{"encoder_arch": "preact_resnet", "model": "image autoencoder", "dataset": "capsule endoscopy frames (Kvasir-Capsule)", "train_examples": 42238, "image_size": 32, "crop_scale_min": 0.7, "horizontal_flip": false, "bottleneck": "plain", "downsampling_factor": 8, "encoder_norm": "batchnorm", "encoder_activation": "relu", "encoder_depths": [2, 2, 2, 2], "encoder_kernel_size": 3, "encoder_stem": "deep", "encoder_avg_pool_shortcut": true, "encoder_widths": [48, 96, 192, 384], "loss": "l1", "latent_channels": 4, "decoder_norm": "batchnorm", "decoder_activation": "gelu", "decoder_widths": [32, 32, 64, 128], "decoder_blocks_per_level": 1, "decoder_block": "basic", "decoder_attention": true, "decoder_upsampling": "nearest_conv", "init": "orthogonal", "residual_init": "scaled_by_depth", "optimizer": "soap", "beta2": 0.99, "learning_rate": 0.0017, "beta1": 0.9, "shampoo_beta": 0.99, "eps": 1e-08, "precondition_frequency": 50, "max_precond_dim": 512, "merge_dims": false, "one_sided": false, "adamw_lr_other_params": 0.0023, "max_grad_norm": 1.0, "ema_decay": 0.995, "max_steps": 12200, "batch_size": 512, "epochs": 147.9, "lr_schedule": "cosine", "final_lr_fraction": 0, "warmup_steps": 1220, "weight_decay": 0.08, "adamw_weight_decay_other_params": 0}
Rows from block 3 of the decoder of a small image autoencoder, named by matrix and row number. Rows with one number belong to one channel. Each number is 128 + 32 x the weight over its row's rms, rounded and kept within 0 to 255. All counts start at 0. Numbers have three digits each.
After each channel's rows are labels from the 100 images, of 14848, where the channel reaches its highest value: "top examples" is what is common among them. Only what is clearly more common there than usual is listed. The data: capsule endoscopy frames (Kvasir-Capsule).
# convs0: first 3x3 conv (decoder.decb.0.0.convs.0.weight, 64x64x3x3, each kernel summed), inputs 0-63
# convs1: second 3x3 conv (decoder.decb.0.0.convs.1.weight, 64x64x3x3, transposed, each kernel summed), outputs 0-63

convs0.11:115118168064086132108165109122157099217139123091081073141167130148123127124126133162105153118138126170098101155143117135109147148058120106133095126166098085141074076113165076075124115089101073
convs1.11:155134071142126127123097053131128105102146162191169155051110092145140168131119141123160103073125187078162118157170164156100129162114129118132132126153094172117151209127109100112123173119122177
top examples: finding: ileocecal valve

convs0.59:090099139188150062161141098086120129106133089149103098109165124070125156143151090182161150114066135143093121140175101118137175119102087111087086123132062115184134129155113101129070075157112117
convs1.59:138091140107155170145071151154147079131153157085170148199086097167098121128155149098141130194132072107107097120106151143122155110145128148197186091165149102088106093117130204101105140124137149
top examples: finding: blood fresh

convs0.14:155064164155078062117118071105118129156153145075129084111116085100145138205094098106124159099134115153144139132153087140112183097119167141132171099123147142137143116105185100051158129139118077
convs1.14:133153095077145137074134131113146125133113133092068119144118101146153123124136169096112114136123162089070130129091149139119115115099103088176116214095131122120087194115102158121100222085127199
top examples: finding: pylorus

convs0.28:102070174138106104096119137139096098124078116159128130169077135143150108078140064152143164164162142190147168153146081165141112115141171104090097194176136090140070178159156119143139087130132154
convs1.28:147159123119177178134148082104165109157189131120114155154141128139144136142118194147182094144138120121115134097073102157078083164120100142151164193106173151143190108071183157155153174115112103
top examples: finding: blood fresh

convs0.8:146152152138082099134138086118130132141151056137124104105106101101064180073134084147138122107095162093139132075163179081176129103131105128174096105160108098093098112082067194155102118103149132
convs1.8:106095112166144146139155111082113043038118170115113110115122124118116126174178138080096151128160069152107166175099140145113148056115182130131183147101145145098132104094151092124147118134087144
top examples: finding: pylorus

convs0.55:083122129136127117150154103177207150064126117145171060160154174150134152109126152131095087109142125171139133139125121085099116143135125125193058106128168059103088138119080147114136160103068116
convs1.55:122136129167123164176060147189083132154144115124085169182150084101085166081136080100171188148091164170132142092121126125142189091130161122068129171117097151149127103111169123144121160115135122
top examples: finding: pylorus

convs0.36:179155133163114124106147132162186175196176135116163172146173075124116151124077101085136074116126107130101154139160116106093100151085147140171141208090108154143136153156187178108136130159114130
convs1.36:108099103106133166091066165077151121125131150124127132122149156108133051129070108121151113166123115106135086119126197157144164090128163173068122159141112117122153082086047150173124103134127193
top examples: finding: pylorus

convs0.29:125117178144162119132168141061115150150157043198135092124170110066083090153169113124117113090106091079118096069161139145088139168082147127149158117156136113141126104124122109117174132117160076
convs1.29:174162118121134111159087147089131133085073120066105103126133144157124198096085109160148136077075119136159143148148088126170162092200094109109164140078080148151152127159186092100141097103120121
top examples: finding: pylorus; finding: blood fresh

convs0.25:189093102095157140110106138158173129140168117116107098088176156145120104066121153174136177088114088126103114112123125133114125119166115159066127168188145117180054138066176136161092140143095153
convs1.25:073176125132120086174188104060110149156109112108123114114088050136120157159107104147146175122141097133143071127203130086162110161140121099152138133072153147139148148194123103159157153123109088
top examples: finding: pylorus

convs0.61:125148100085110099177138192139156142095189143131136161078159103114144131109122145166148140141073133196172092113106114172124175133136072097072195146174159146145133124105150137185089145111154092
convs1.61:129177131162158165088163059177158073119127166159136123132158103114158133112124109067134082152153153050119144086123125093150168094145155152197142122102136078125181181113115100109123105121086131
top examples: finding: blood fresh

convs0.39:140122108104104170095075137159155123172147077055097109142151100148086113092105143056129146136100187099161087158137110114073075100117141093132132106138092107159135104170187146069143140125080119
convs1.39:157116113121118136083144129107128090103123104171117155139088144165167088182168152152151130149146077129138088104194153105201117182095188182133120196174146164131087141123122064144129142129128164
top examples: finding: pylorus

convs0.63:115122118134160112159115163149189118096169140096151114177153054062129139118105147092091049123107182101052088150117165131136108128129156065076111111108121131126155081162140102107126111116167127
convs1.63:103139150139113081095189101092083157176127130151104169126105170161090114130111139206166203107135116116155127090188110164164081146115106136127129140114141200150127161070180094113135135117097131
top examples: finding: pylorus

convs0.10:154136204154064128130155107130151123149139116128148120122090177119087134128142098091146115088107134146159055097094094163077172149112154070106114193145125094082162173152092109124122138116066176
convs1.10:088127074087089142139128071129045151160104154148125165102114143095152133126116176132126171139126080083052075146112179113135109131132121146133116089148116143163102086115224148167120123138113100
top examples: finding: blood fresh

convs0.13:180137100094196114085126109126115135119161120082064151142126118086144122171153152102125136115120134082110048172188170125152090110129140142092162132123097115152133089097164213117144130096174169
convs1.13:096117142100095123139173108145152142143086142168191087098118121124108152067097134126151157129092121142166144097061092115099106158161134113138140097074171153145126116105058097151172158174053076
top examples: finding: pylorus

convs0.56:143132129072167160114116154156139171112150214124137143090164108154092125074138122080133095121158162108130145070174191094098151111079097113083121090159076136131101095176167153135131160135136175
convs1.56:154143097156083072126103146092134132093193075115112121134191171114117160227149120176134168143160153138128151130101132124093130138182153108158158175188176129155151170095135140112111093113117109
top examples: finding: pylorus

convs0.43:123165105166129081153160116120135118114186122135040133159159132115167123115109165117143132083100123114118112158134081145060071163122055129124187155098138150125139089090128157159118173136132047
convs1.43:116100120134120085111101063117152137115152157159149131116148093110121150106165133190133076132151175166123112085146130100125107089076209168040099134120142148131123170152135097114207112088118165
top examples: finding: ileocecal valve

convs0.27:152077145106153128104141083189131130139090198143089158166090092143153102095140109165177109087109165163155148116140104219136195179114151133121092120123172093129103143103190114131126161139131130
convs1.27:134125111146114142152128203139090137112143154118146101076200195107110130111120114120124123174146116077189085125139157063153091083136132142159129162142154128141147114182068144104108036138141124
top examples: finding: foreign body

convs0.3:145137122139096102063121092111101148153163165119087071116108140127123151126131103184136084073104162038123131107129098105116168115119145089191146132106151137131150097086150121200185177152098097
convs1.3:137171154051121159185096098141086137098170132098181161111157130204086099119168125106173183136171121141136119142113161142127091138105108083093139120208109133115130157149138186162149148107128151
top examples: finding: pylorus

convs0.5:160095139131084099099113124130107125160130163094142152110141147082125142131149151138184134120187142142169114083180098112118220134143143135067102085075124174086140132127124073140196107101194138
convs1.5:038173153176142184146118121141187107150091115130129175067162084162126118128169115135133138130136129080109153172124121102135137121146076165144135134133081124144120145117213167149148097171161074
top examples: finding: pylorus

convs0.40:183154138156092119075096090145130140152132222087113188156125118123123193109109092104141077146184166129092134144136132100104063073109141113111182162145090120139140101127133099112156124179141156
convs1.40:172139105139119137155091131107135148135175128101167092130097129150105070161106099137089137136030126146144139126144051166168144191138123121151117221107162136129160078142141107125135104121172177
top examples: finding: reduced mucosal view

convs0.0:178099103147113150078106107122111138100133144101098087089147094171144131107096114134132135139142159077119068150145050118153079119178141172089165154169111148134141132183167118064136118126076055
convs1.0:135136172118165106079118157109150139171108152118119136214119126125120082109105119116168144103150129130157190120167149121122096128114093024145087165060126115115153095073128134180090113122155176
top examples: finding: pylorus

convs0.4:138136186118145142159151141117123077121133098139137124122133107132120081168139099105115106095103168099082119103158084127136018177134044058103123142124103094111108103139137093099113118062173128
convs1.4:144100133201093123138132116095073162141136098164159117138163157107083141137173090181187119129112151211199091121094121096098180179147152083146156103137173130145123184127143140129131146108122114
top examples: finding: pylorus

convs0.52:176112165145123143050141081124146152130078160116115073144051090162103156125156135103135138119126144114084052141143150135070115095107142107142125159149060061158135129123086101142148153151093156
convs1.52:080150123128128116179142116162156134086125143113096175125154119078115159177113130020125123098100100133121116114106101216143143098137092084120155076071110121109134140106163133078109093161172106
top examples: finding: pylorus

convs0.41:137154140143123131051144058132072173124092151123140142136114045182143158120135115126127112180122136127143059174131109145101130057140170104106168188139105162113176125104153116149093141149102161
convs1.41:069140156173168119113140121124170104105196106136090097173119182128111150107140097153123155104155075109098150179111139150089185110132096117150119016134134145131127177127182123117159100138163109
top examples: finding: foreign body

convs0.37:148146133131143150105140143141105118114142100112122120111125067109088108083119107079000143118138142138118154146191147137124128095133121119076140073152085104129191131156147095121142185115076119
convs1.37:119092161211138098109103141145140105188078188129183130110107137112167085127096144152095129149078161123139105102143103178142126126078139147127151182097155157132069052129144108172075114135132140
top examples: finding: pylorus

convs0.57:155098094058138122102097097111115166116130158110164135112086107081130129163134138107116172145134152076136071079146173150142215115116173162082125148138141135104114124157144105088108097228130114
convs1.57:134149103122082072113159137118093108127213161090112106149097184168146114078084130119126189115136116164105182134146080095119047105153124091140188115155135119134100114080123093148148175115108122
top examples: finding: pylorus

convs0.24:144155103135067127086103063118124154135137176196089118162150129123133122113077104110128130110099105143150112149204144126118103185085130115102144155153076150139141092124161170137187179166204126
convs1.24:115100151168099077164132094170196081110128107110108175145096158124157145112138142118155057167184157133110171116118071150110129145115120172124178091118171086114114116103079114088138149104096057
top examples: finding: ileocecal valve