From a checkpoint of a small image autoencoder: encoder norm batchnorm.
Rows from block 3 of the encoder of a small image autoencoder, named by matrix and row number. Rows with one number belong to one channel. Each number is 200 + 30 x the weight over its row's rms, rounded and kept within 0 to 999. All counts start at 0.
After each channel's rows are labels from the 100 images, of 14848, where the channel reaches its highest value: "patch colour" is the nearest of a few named colours to the mean colour under the peak. Only what is clearly more common there than usual is listed. The data: capsule endoscopy frames (Kvasir-Capsule).
# convs0: first 3x3 conv (encoder.blocks.3.convs.0.weight, 96x96x3x3, each kernel summed), inputs 0-95
# convs1: second 3x3 conv (encoder.blocks.3.convs.1.weight, 96x96x3x3, transposed, each kernel summed), outputs 0-95

convs0.77,228,188,169,206,209,213,206,197,170,234,184,195,215,188,208,237,187,210,213,138,237,171,135,155,213,181,185,255,220,163,142,166,170,209,218,216,233,192,241,185,216,174,192,201,220,174,203,245,187,179,264,205,143,218,204,179,188,188,217,190,199,187,245,261,190,173,195,199,144,172,214,146,218,171,206,224,239,230,225,177,213,166,172,161,205,168,136,245,151,212,169,214,161,167,250,189
convs1.77,172,190,161,172,187,175,171,162,151,184,191,203,180,212,180,173,135,213,201,186,226,172,188,203,218,198,181,207,182,248,205,183,186,242,161,184,192,212,185,160,170,198,149,192,243,193,173,129,177,200,222,196,131,215,278,252,193,232,136,180,235,187,213,195,199,176,196,203,210,255,198,205,153,184,183,196,263,223,186,188,204,215,167,223,206,178,209,170,180,132,193,214,166,143,170,240
patch colour: pink

convs0.83,190,241,227,206,193,189,151,222,180,249,185,239,276,234,186,210,192,200,205,179,192,250,207,174,255,178,220,205,197,167,197,224,204,140,137,200,157,181,213,158,258,153,168,185,212,245,239,254,161,211,198,167,185,225,212,212,203,203,141,236,219,245,191,198,166,182,184,208,207,231,213,224,171,211,205,205,242,179,172,207,190,219,186,172,251,146,176,198,144,222,217,213,151,183,238,200
convs1.83,219,143,182,208,205,245,191,134,184,212,221,195,213,240,174,173,236,163,240,139,192,182,169,168,117,252,179,169,218,197,200,234,172,174,194,176,177,200,147,186,140,204,232,178,171,205,196,135,210,167,242,213,188,212,167,182,155,213,181,178,183,219,220,224,197,180,172,175,207,202,232,182,208,171,196,200,234,244,228,201,155,189,233,205,216,201,242,155,199,226,205,175,165,209,237,136
patch colour: orange

convs0.89,202,143,200,201,250,211,177,215,184,242,162,159,224,194,199,193,150,228,244,179,213,201,256,179,211,238,138,172,171,212,228,182,179,188,252,191,195,159,160,181,187,217,205,270,266,222,200,252,183,220,210,236,198,174,203,185,205,169,196,180,172,227,213,150,197,215,169,198,185,153,221,191,169,185,201,213,217,253,271,168,205,218,192,216,181,138,218,193,187,241,210,183,174,150,155,181
convs1.89,207,223,245,216,190,221,233,195,172,263,179,232,182,191,135,199,169,205,191,207,195,220,185,220,249,149,232,223,157,181,188,201,203,173,182,245,195,224,244,217,215,204,203,212,161,145,198,187,222,219,233,204,152,204,195,259,174,160,186,186,233,179,235,262,194,188,236,200,168,178,198,190,201,233,177,190,183,146,116,240,191,169,212,114,193,217,191,192,181,211,156,241,202,244,202,186
patch colour: grey

convs0.78,157,233,170,212,198,199,205,177,200,179,169,183,222,211,193,238,103,143,191,212,165,210,235,226,193,229,239,206,247,200,147,170,181,197,250,272,216,187,202,220,191,178,209,241,187,225,187,231,251,179,237,143,175,182,180,219,234,203,216,184,191,202,206,184,211,236,215,247,214,239,175,217,183,223,195,187,204,238,153,203,201,259,132,188,198,142,225,186,189,184,209,211,245,236,189,168
convs1.78,149,166,227,244,226,155,213,188,204,115,201,148,179,231,208,181,192,207,242,227,148,213,201,219,196,176,191,232,174,188,232,216,158,201,186,169,167,212,193,184,187,210,222,164,181,189,179,221,134,191,214,188,228,214,147,178,221,206,163,186,189,238,180,201,256,215,214,222,235,178,225,176,152,216,200,145,230,219,256,200,250,208,262,183,223,207,245,212,199,144,160,181,187,186,155,222
patch colour: pink

convs0.36,200,205,270,256,200,198,207,179,247,191,178,219,213,220,193,226,192,192,257,204,201,246,220,222,216,257,263,180,250,244,177,201,130,207,197,213,181,172,228,197,217,194,240,183,193,226,185,251,203,203,214,185,233,217,192,202,198,203,154,195,175,164,181,257,227,232,191,187,177,183,231,121,185,225,234,202,202,273,147,185,153,185,166,222,239,199,183,229,203,242,183,179,201,178,234,230
convs1.36,239,169,180,229,157,205,179,258,159,239,280,151,201,168,173,181,247,200,159,242,213,220,187,158,253,236,187,191,149,180,243,212,206,257,221,238,226,163,175,194,170,145,225,194,217,233,232,193,154,169,165,244,226,207,239,179,239,235,181,165,204,211,204,175,198,202,185,189,168,191,145,229,201,168,207,223,210,206,200,210,195,178,226,212,154,186,166,207,202,207,183,178,153,177,187,223
patch colour: black

convs0.45,222,229,200,183,215,199,234,181,156,210,156,204,190,228,157,203,243,182,168,249,219,187,253,197,172,208,187,178,217,222,150,210,210,226,205,210,207,176,178,184,200,142,192,176,206,111,241,219,207,163,180,198,157,148,207,203,247,239,184,216,198,203,149,185,150,214,194,223,192,214,129,186,181,222,183,197,196,195,208,128,256,185,187,192,190,196,204,135,240,147,184,141,218,188,168,208
convs1.45,211,183,213,224,229,217,156,226,207,200,213,196,164,220,214,201,234,186,212,196,179,221,177,118,194,198,182,157,135,124,228,234,170,209,184,216,202,169,183,217,236,159,216,254,205,174,198,192,176,192,147,131,251,255,181,124,180,214,234,217,217,208,202,197,179,214,225,211,212,195,186,207,154,182,190,175,205,202,245,217,229,181,214,169,194,185,169,247,197,232,197,240,178,185,214,280
patch colour: grey

convs0.16,175,176,217,161,209,174,180,201,193,236,177,203,172,202,172,246,160,164,201,160,250,221,177,211,233,191,183,175,206,183,208,194,162,280,218,199,205,210,139,218,174,187,234,129,209,185,203,179,260,193,218,235,195,183,182,144,169,184,167,205,202,260,165,194,235,169,226,159,180,198,231,274,212,189,200,189,198,196,179,193,155,218,226,201,188,256,230,266,198,158,234,217,204,245,177,217
convs1.16,224,261,208,237,257,188,181,196,209,192,162,210,204,188,192,187,202,283,193,217,159,165,169,216,126,212,215,217,168,227,143,192,216,195,195,208,156,201,198,187,181,167,166,204,189,220,194,212,173,218,164,164,237,165,182,243,197,234,203,160,183,208,163,142,192,229,178,158,220,166,218,214,209,181,200,224,264,193,195,271,227,203,171,174,233,149,210,191,200,193,147,197,174,220,139,173
patch colour: orange

convs0.86,176,212,218,241,178,222,245,128,182,231,186,201,201,188,187,108,203,141,213,176,233,210,164,172,132,207,187,197,195,185,188,195,188,196,226,187,197,214,226,197,240,187,267,183,274,189,201,265,221,204,216,159,204,257,167,231,136,158,171,231,185,181,216,257,166,172,225,200,188,190,250,220,212,191,216,213,214,225,162,179,169,201,198,197,227,185,184,202,172,219,209,193,194,181,238,216
convs1.86,202,216,207,165,200,206,199,239,268,215,206,237,164,195,260,155,185,90,151,196,204,162,218,231,181,167,187,177,287,230,203,192,181,246,215,200,214,200,202,180,206,166,189,180,177,223,159,171,219,215,209,194,208,222,170,186,235,161,245,166,224,222,195,176,172,234,166,165,232,190,232,206,160,218,207,210,225,161,251,219,237,183,210,207,161,219,219,198,253,221,150,206,209,193,195,196
patch colour: grey

convs0.88,176,143,232,116,228,233,202,145,172,163,164,169,194,195,202,123,141,172,221,189,220,187,219,140,214,193,175,151,233,236,122,186,188,192,224,199,169,204,171,215,207,228,191,171,238,201,222,192,219,200,211,135,156,220,180,223,170,182,222,237,228,167,194,231,178,232,202,202,168,199,171,182,240,238,231,181,216,210,204,231,237,213,207,166,190,187,211,225,198,204,217,222,254,191,216,189
convs1.88,166,162,240,218,192,174,198,219,241,223,219,231,211,245,146,215,180,195,244,166,242,196,148,271,196,187,200,240,185,150,228,173,217,172,129,201,180,215,202,206,185,219,216,178,192,207,169,179,154,207,181,204,168,210,143,226,183,192,153,164,202,187,174,216,178,165,191,265,215,175,224,205,188,171,209,155,207,178,178,220,135,229,206,184,229,252,239,179,153,231,229,220,175,221,246,212
patch colour: grey; pink

convs0.42,241,216,172,144,221,182,222,213,204,207,197,170,192,249,161,206,140,169,208,187,188,142,187,187,195,211,182,132,175,162,112,204,184,234,183,229,188,217,203,112,183,210,176,174,171,147,216,183,228,186,192,219,240,154,217,257,189,201,217,222,208,197,229,201,219,154,186,211,184,157,173,182,201,208,193,181,195,193,218,151,269,174,198,179,213,159,186,227,149,154,180,193,207,175,198,192
convs1.42,240,231,198,219,177,211,184,216,174,225,209,182,217,175,278,229,195,195,215,165,170,275,182,186,153,188,228,215,209,179,277,200,126,231,202,186,209,172,212,223,200,202,150,191,212,219,206,158,212,221,176,163,178,232,218,153,177,158,188,174,224,195,177,219,210,210,195,208,160,216,220,199,211,197,159,189,267,152,165,268,152,241,241,210,180,186,209,188,248,221,187,179,164,169,209,223
patch colour: orange

convs0.29,195,183,236,214,183,219,202,157,186,172,171,195,191,213,222,202,204,205,215,192,188,210,256,210,225,238,182,215,215,175,148,215,170,235,198,178,185,224,180,234,206,185,182,236,152,288,187,219,167,221,214,166,189,215,172,164,263,229,223,191,151,220,263,261,186,190,176,216,153,198,250,224,150,235,191,176,225,199,148,144,206,162,194,226,208,224,219,245,177,154,209,149,209,208,148,199
convs1.29,191,189,213,185,144,210,165,236,219,162,177,192,203,165,222,201,204,212,188,198,200,131,135,161,156,130,164,226,147,209,227,183,214,130,213,187,167,220,178,167,168,232,217,167,166,153,211,171,204,215,235,264,166,211,205,193,134,167,162,213,210,191,165,173,209,192,157,220,199,203,197,216,201,191,181,210,217,208,232,212,192,262,222,184,200,184,201,204,189,175,145,212,154,155,243,176
patch colour: orange

convs0.43,181,183,256,234,203,215,170,243,190,239,184,222,188,184,168,189,217,190,214,182,235,241,124,261,186,132,199,234,246,252,191,206,247,185,195,213,197,194,193,206,262,178,199,199,153,212,195,229,146,177,184,207,217,220,166,205,196,209,168,154,198,227,268,207,208,202,219,190,221,240,218,223,166,185,208,234,174,226,197,197,190,152,194,152,240,260,245,179,232,187,188,182,179,166,246,180
convs1.43,224,211,212,169,190,258,201,213,225,203,122,253,187,162,238,198,176,169,191,238,181,234,242,149,176,206,239,238,199,165,232,173,169,198,178,145,228,170,197,188,216,148,180,221,200,257,228,226,204,194,148,167,184,241,210,206,244,232,174,221,192,194,172,189,200,227,211,206,197,146,216,191,194,152,205,178,162,205,257,179,186,214,128,243,163,170,228,153,195,194,187,187,223,185,231,215
patch colour: black