Weights of a small image autoencoder: decoder activation gelu, 12200 steps.
Rows from block 7 of the encoder, named by matrix and row number. Rows with one number belong to one channel. Each number is 200 + 30 x the weight over the matrix's rms, rounded and kept within 0 to 999. All counts start at 0.
# convs0: first 3x3 conv (encoder.blocks.7.convs.0.weight, 384x384x3x3), inputs 273-279, a 3x3 kernel for each
# convs1: second 3x3 conv (encoder.blocks.7.convs.1.weight, 384x384x3x3, transposed), outputs 273-279, a 3x3 kernel for each
convs0.93,152,198,199,201,187,169,191,227,213,183,240,242,204,156,233,149,205,122,247,226,217,193,165,187,265,206,181,264,194,114,175,167,173,131,295,193,150,228,199,190,216,225,232,196,186,214,184,211,226,210,187,241,219,175,221,260,175,224,224,265,213,212,166
convs1.93,185,208,221,198,199,191,147,232,254,228,269,189,187,212,240,183,172,180,255,173,219,181,150,215,204,201,184,140,183,169,251,197,113,198,175,224,174,197,216,182,186,219,236,146,186,222,198,174,172,215,228,220,252,194,185,192,239,189,247,204,164,248,205
convs0.94,222,235,199,228,147,217,168,224,195,168,236,206,234,224,117,214,152,199,140,167,210,193,225,195,220,228,210,170,196,180,182,239,189,214,221,238,208,184,199,172,209,222,223,222,219,168,117,188,199,201,179,174,155,218,223,163,139,212,195,217,212,229,208
convs1.94,211,207,191,142,224,226,171,151,205,189,202,215,144,156,217,179,217,196,270,178,159,178,217,253,182,206,185,182,255,149,215,214,184,236,103,215,202,195,275,160,178,190,156,156,183,183,203,224,201,256,206,242,227,214,194,211,161,196,220,190,186,221,216
convs0.95,195,147,224,234,240,145,227,154,175,166,175,207,219,233,259,175,154,166,228,185,233,182,180,268,235,224,154,208,180,198,152,180,199,233,231,206,206,249,142,193,212,214,228,188,178,176,228,188,216,199,241,198,191,168,168,211,183,213,213,207,146,243,215
convs1.95,219,204,217,120,136,185,185,251,201,212,208,206,177,226,180,179,189,193,169,190,187,171,228,261,241,190,189,209,171,158,239,199,169,186,172,241,200,231,182,185,209,181,199,221,190,212,175,189,243,242,185,178,227,192,198,221,176,187,146,217,211,185,212
convs0.96,241,192,123,181,253,164,218,204,237,242,215,291,220,175,182,145,239,221,255,181,215,197,206,196,256,205,181,249,177,181,221,253,195,186,141,234,178,208,183,236,216,215,216,251,214,237,160,197,200,238,218,172,244,164,204,146,246,215,270,219,199,192,142
convs1.96,249,189,204,202,131,209,224,220,223,240,252,197,220,209,180,178,163,208,177,158,241,222,211,140,223,211,167,240,219,259,206,247,153,188,173,191,186,179,165,194,169,187,230,211,239,225,211,228,196,148,217,183,165,200,235,200,161,212,206,177,195,203,203
convs0.97,208,199,209,237,175,232,220,203,177,180,182,187,210,246,163,210,209,187,238,190,200,233,138,169,188,189,180,243,205,211,216,159,199,224,255,238,214,188,218,169,233,186,194,217,179,193,209,162,208,223,182,170,231,214,209,205,184,196,191,199,153,207,224
convs1.97,169,216,226,203,214,132,218,181,186,172,227,190,169,190,201,194,217,208,220,231,152,218,235,157,148,186,214,206,200,178,175,161,224,198,179,222,208,212,174,162,173,242,167,181,139,221,205,214,216,271,212,168,261,220,176,204,181,204,190,189,222,175,227
convs0.98,182,213,204,213,188,180,216,153,192,196,107,223,237,216,217,167,215,175,186,198,226,229,191,200,190,243,223,190,151,240,180,180,149,223,207,211,197,199,154,153,202,218,223,165,215,182,218,185,210,232,161,207,210,192,226,210,130,187,208,233,236,191,203
convs1.98,139,217,236,258,158,167,191,245,146,220,222,221,241,196,237,189,183,211,218,212,182,199,248,213,193,212,208,225,187,252,236,168,196,188,205,160,130,191,187,151,256,218,150,220,197,211,223,181,194,192,233,133,180,188,175,217,165,236,125,245,222,231,204
convs0.99,156,154,206,227,190,258,201,202,186,199,209,239,173,166,236,272,184,154,167,190,201,152,263,189,255,250,164,215,216,246,228,244,185,207,233,171,145,220,184,231,180,179,245,173,167,201,260,249,213,256,197,240,195,185,181,170,138,237,245,234,224,234,169
convs1.99,166,257,280,203,161,143,219,170,212,176,195,194,238,152,178,166,202,229,267,190,211,207,234,249,210,262,159,182,182,150,171,161,134,188,146,202,214,155,193,161,259,238,226,191,198,173,198,260,190,207,230,214,186,157,212,210,210,187,169,176,155,214,217
convs0.100,202,212,212,118,224,211,172,224,219,259,240,222,202,134,270,181,159,156,217,224,227,189,245,205,202,207,219,198,198,194,228,187,197,200,174,195,179,182,238,168,234,202,248,200,206,199,233,212,165,197,219,161,228,212,191,212,210,214,238,257,211,176,232
convs1.100,226,162,226,236,162,144,220,201,179,208,206,236,216,224,179,179,192,210,208,155,180,159,203,253,242,195,191,191,208,203,202,212,201,197,171,201,239,208,259,242,238,195,215,239,196,121,210,162,175,160,187,223,178,175,206,156,199,163,184,154,194,173,218
convs0.101,238,181,181,227,204,192,213,222,189,254,219,180,201,203,204,212,228,204,200,199,157,180,186,165,172,188,194,100,228,223,209,226,205,219,242,258,207,248,195,163,189,209,260,173,167,208,203,200,229,210,162,184,146,194,165,232,198,179,207,192,166,233,227
convs1.101,178,201,186,232,113,220,183,191,140,168,249,212,211,195,138,171,182,155,136,227,187,251,160,212,239,172,180,198,146,136,201,191,175,201,218,214,276,196,181,155,150,157,225,168,224,165,216,202,200,240,171,181,193,180,237,144,192,200,211,185,197,191,216
convs0.102,190,129,242,187,206,164,258,171,221,197,218,205,217,179,186,134,244,196,248,137,193,179,196,203,194,212,221,162,230,146,229,184,165,149,186,196,218,264,143,218,206,143,187,214,225,217,225,204,254,244,208,199,238,216,263,219,243,180,190,163,166,228,187
convs1.102,205,249,189,241,211,181,136,208,163,205,237,209,215,233,217,212,200,209,218,190,212,234,230,124,274,175,160,190,271,190,208,195,213,247,228,216,153,207,209,195,139,210,182,175,176,232,209,229,183,200,202,201,247,174,195,226,216,232,212,227,220,196,198
convs0.103,178,185,206,178,219,214,161,172,209,167,188,196,219,231,171,206,232,227,206,197,185,246,181,179,190,203,225,195,239,179,240,189,183,193,219,200,220,191,215,184,181,232,222,217,253,196,174,200,197,184,199,160,216,161,268,186,241,192,235,168,174,182,185
convs1.103,219,181,146,250,230,242,176,211,169,205,178,229,161,189,174,182,221,179,164,185,154,249,265,196,202,273,175,198,257,241,181,195,195,177,220,194,174,193,208,206,204,183,142,194,252,245,199,212,165,156,220,176,210,212,185,198,190,202,154,185,225,177,172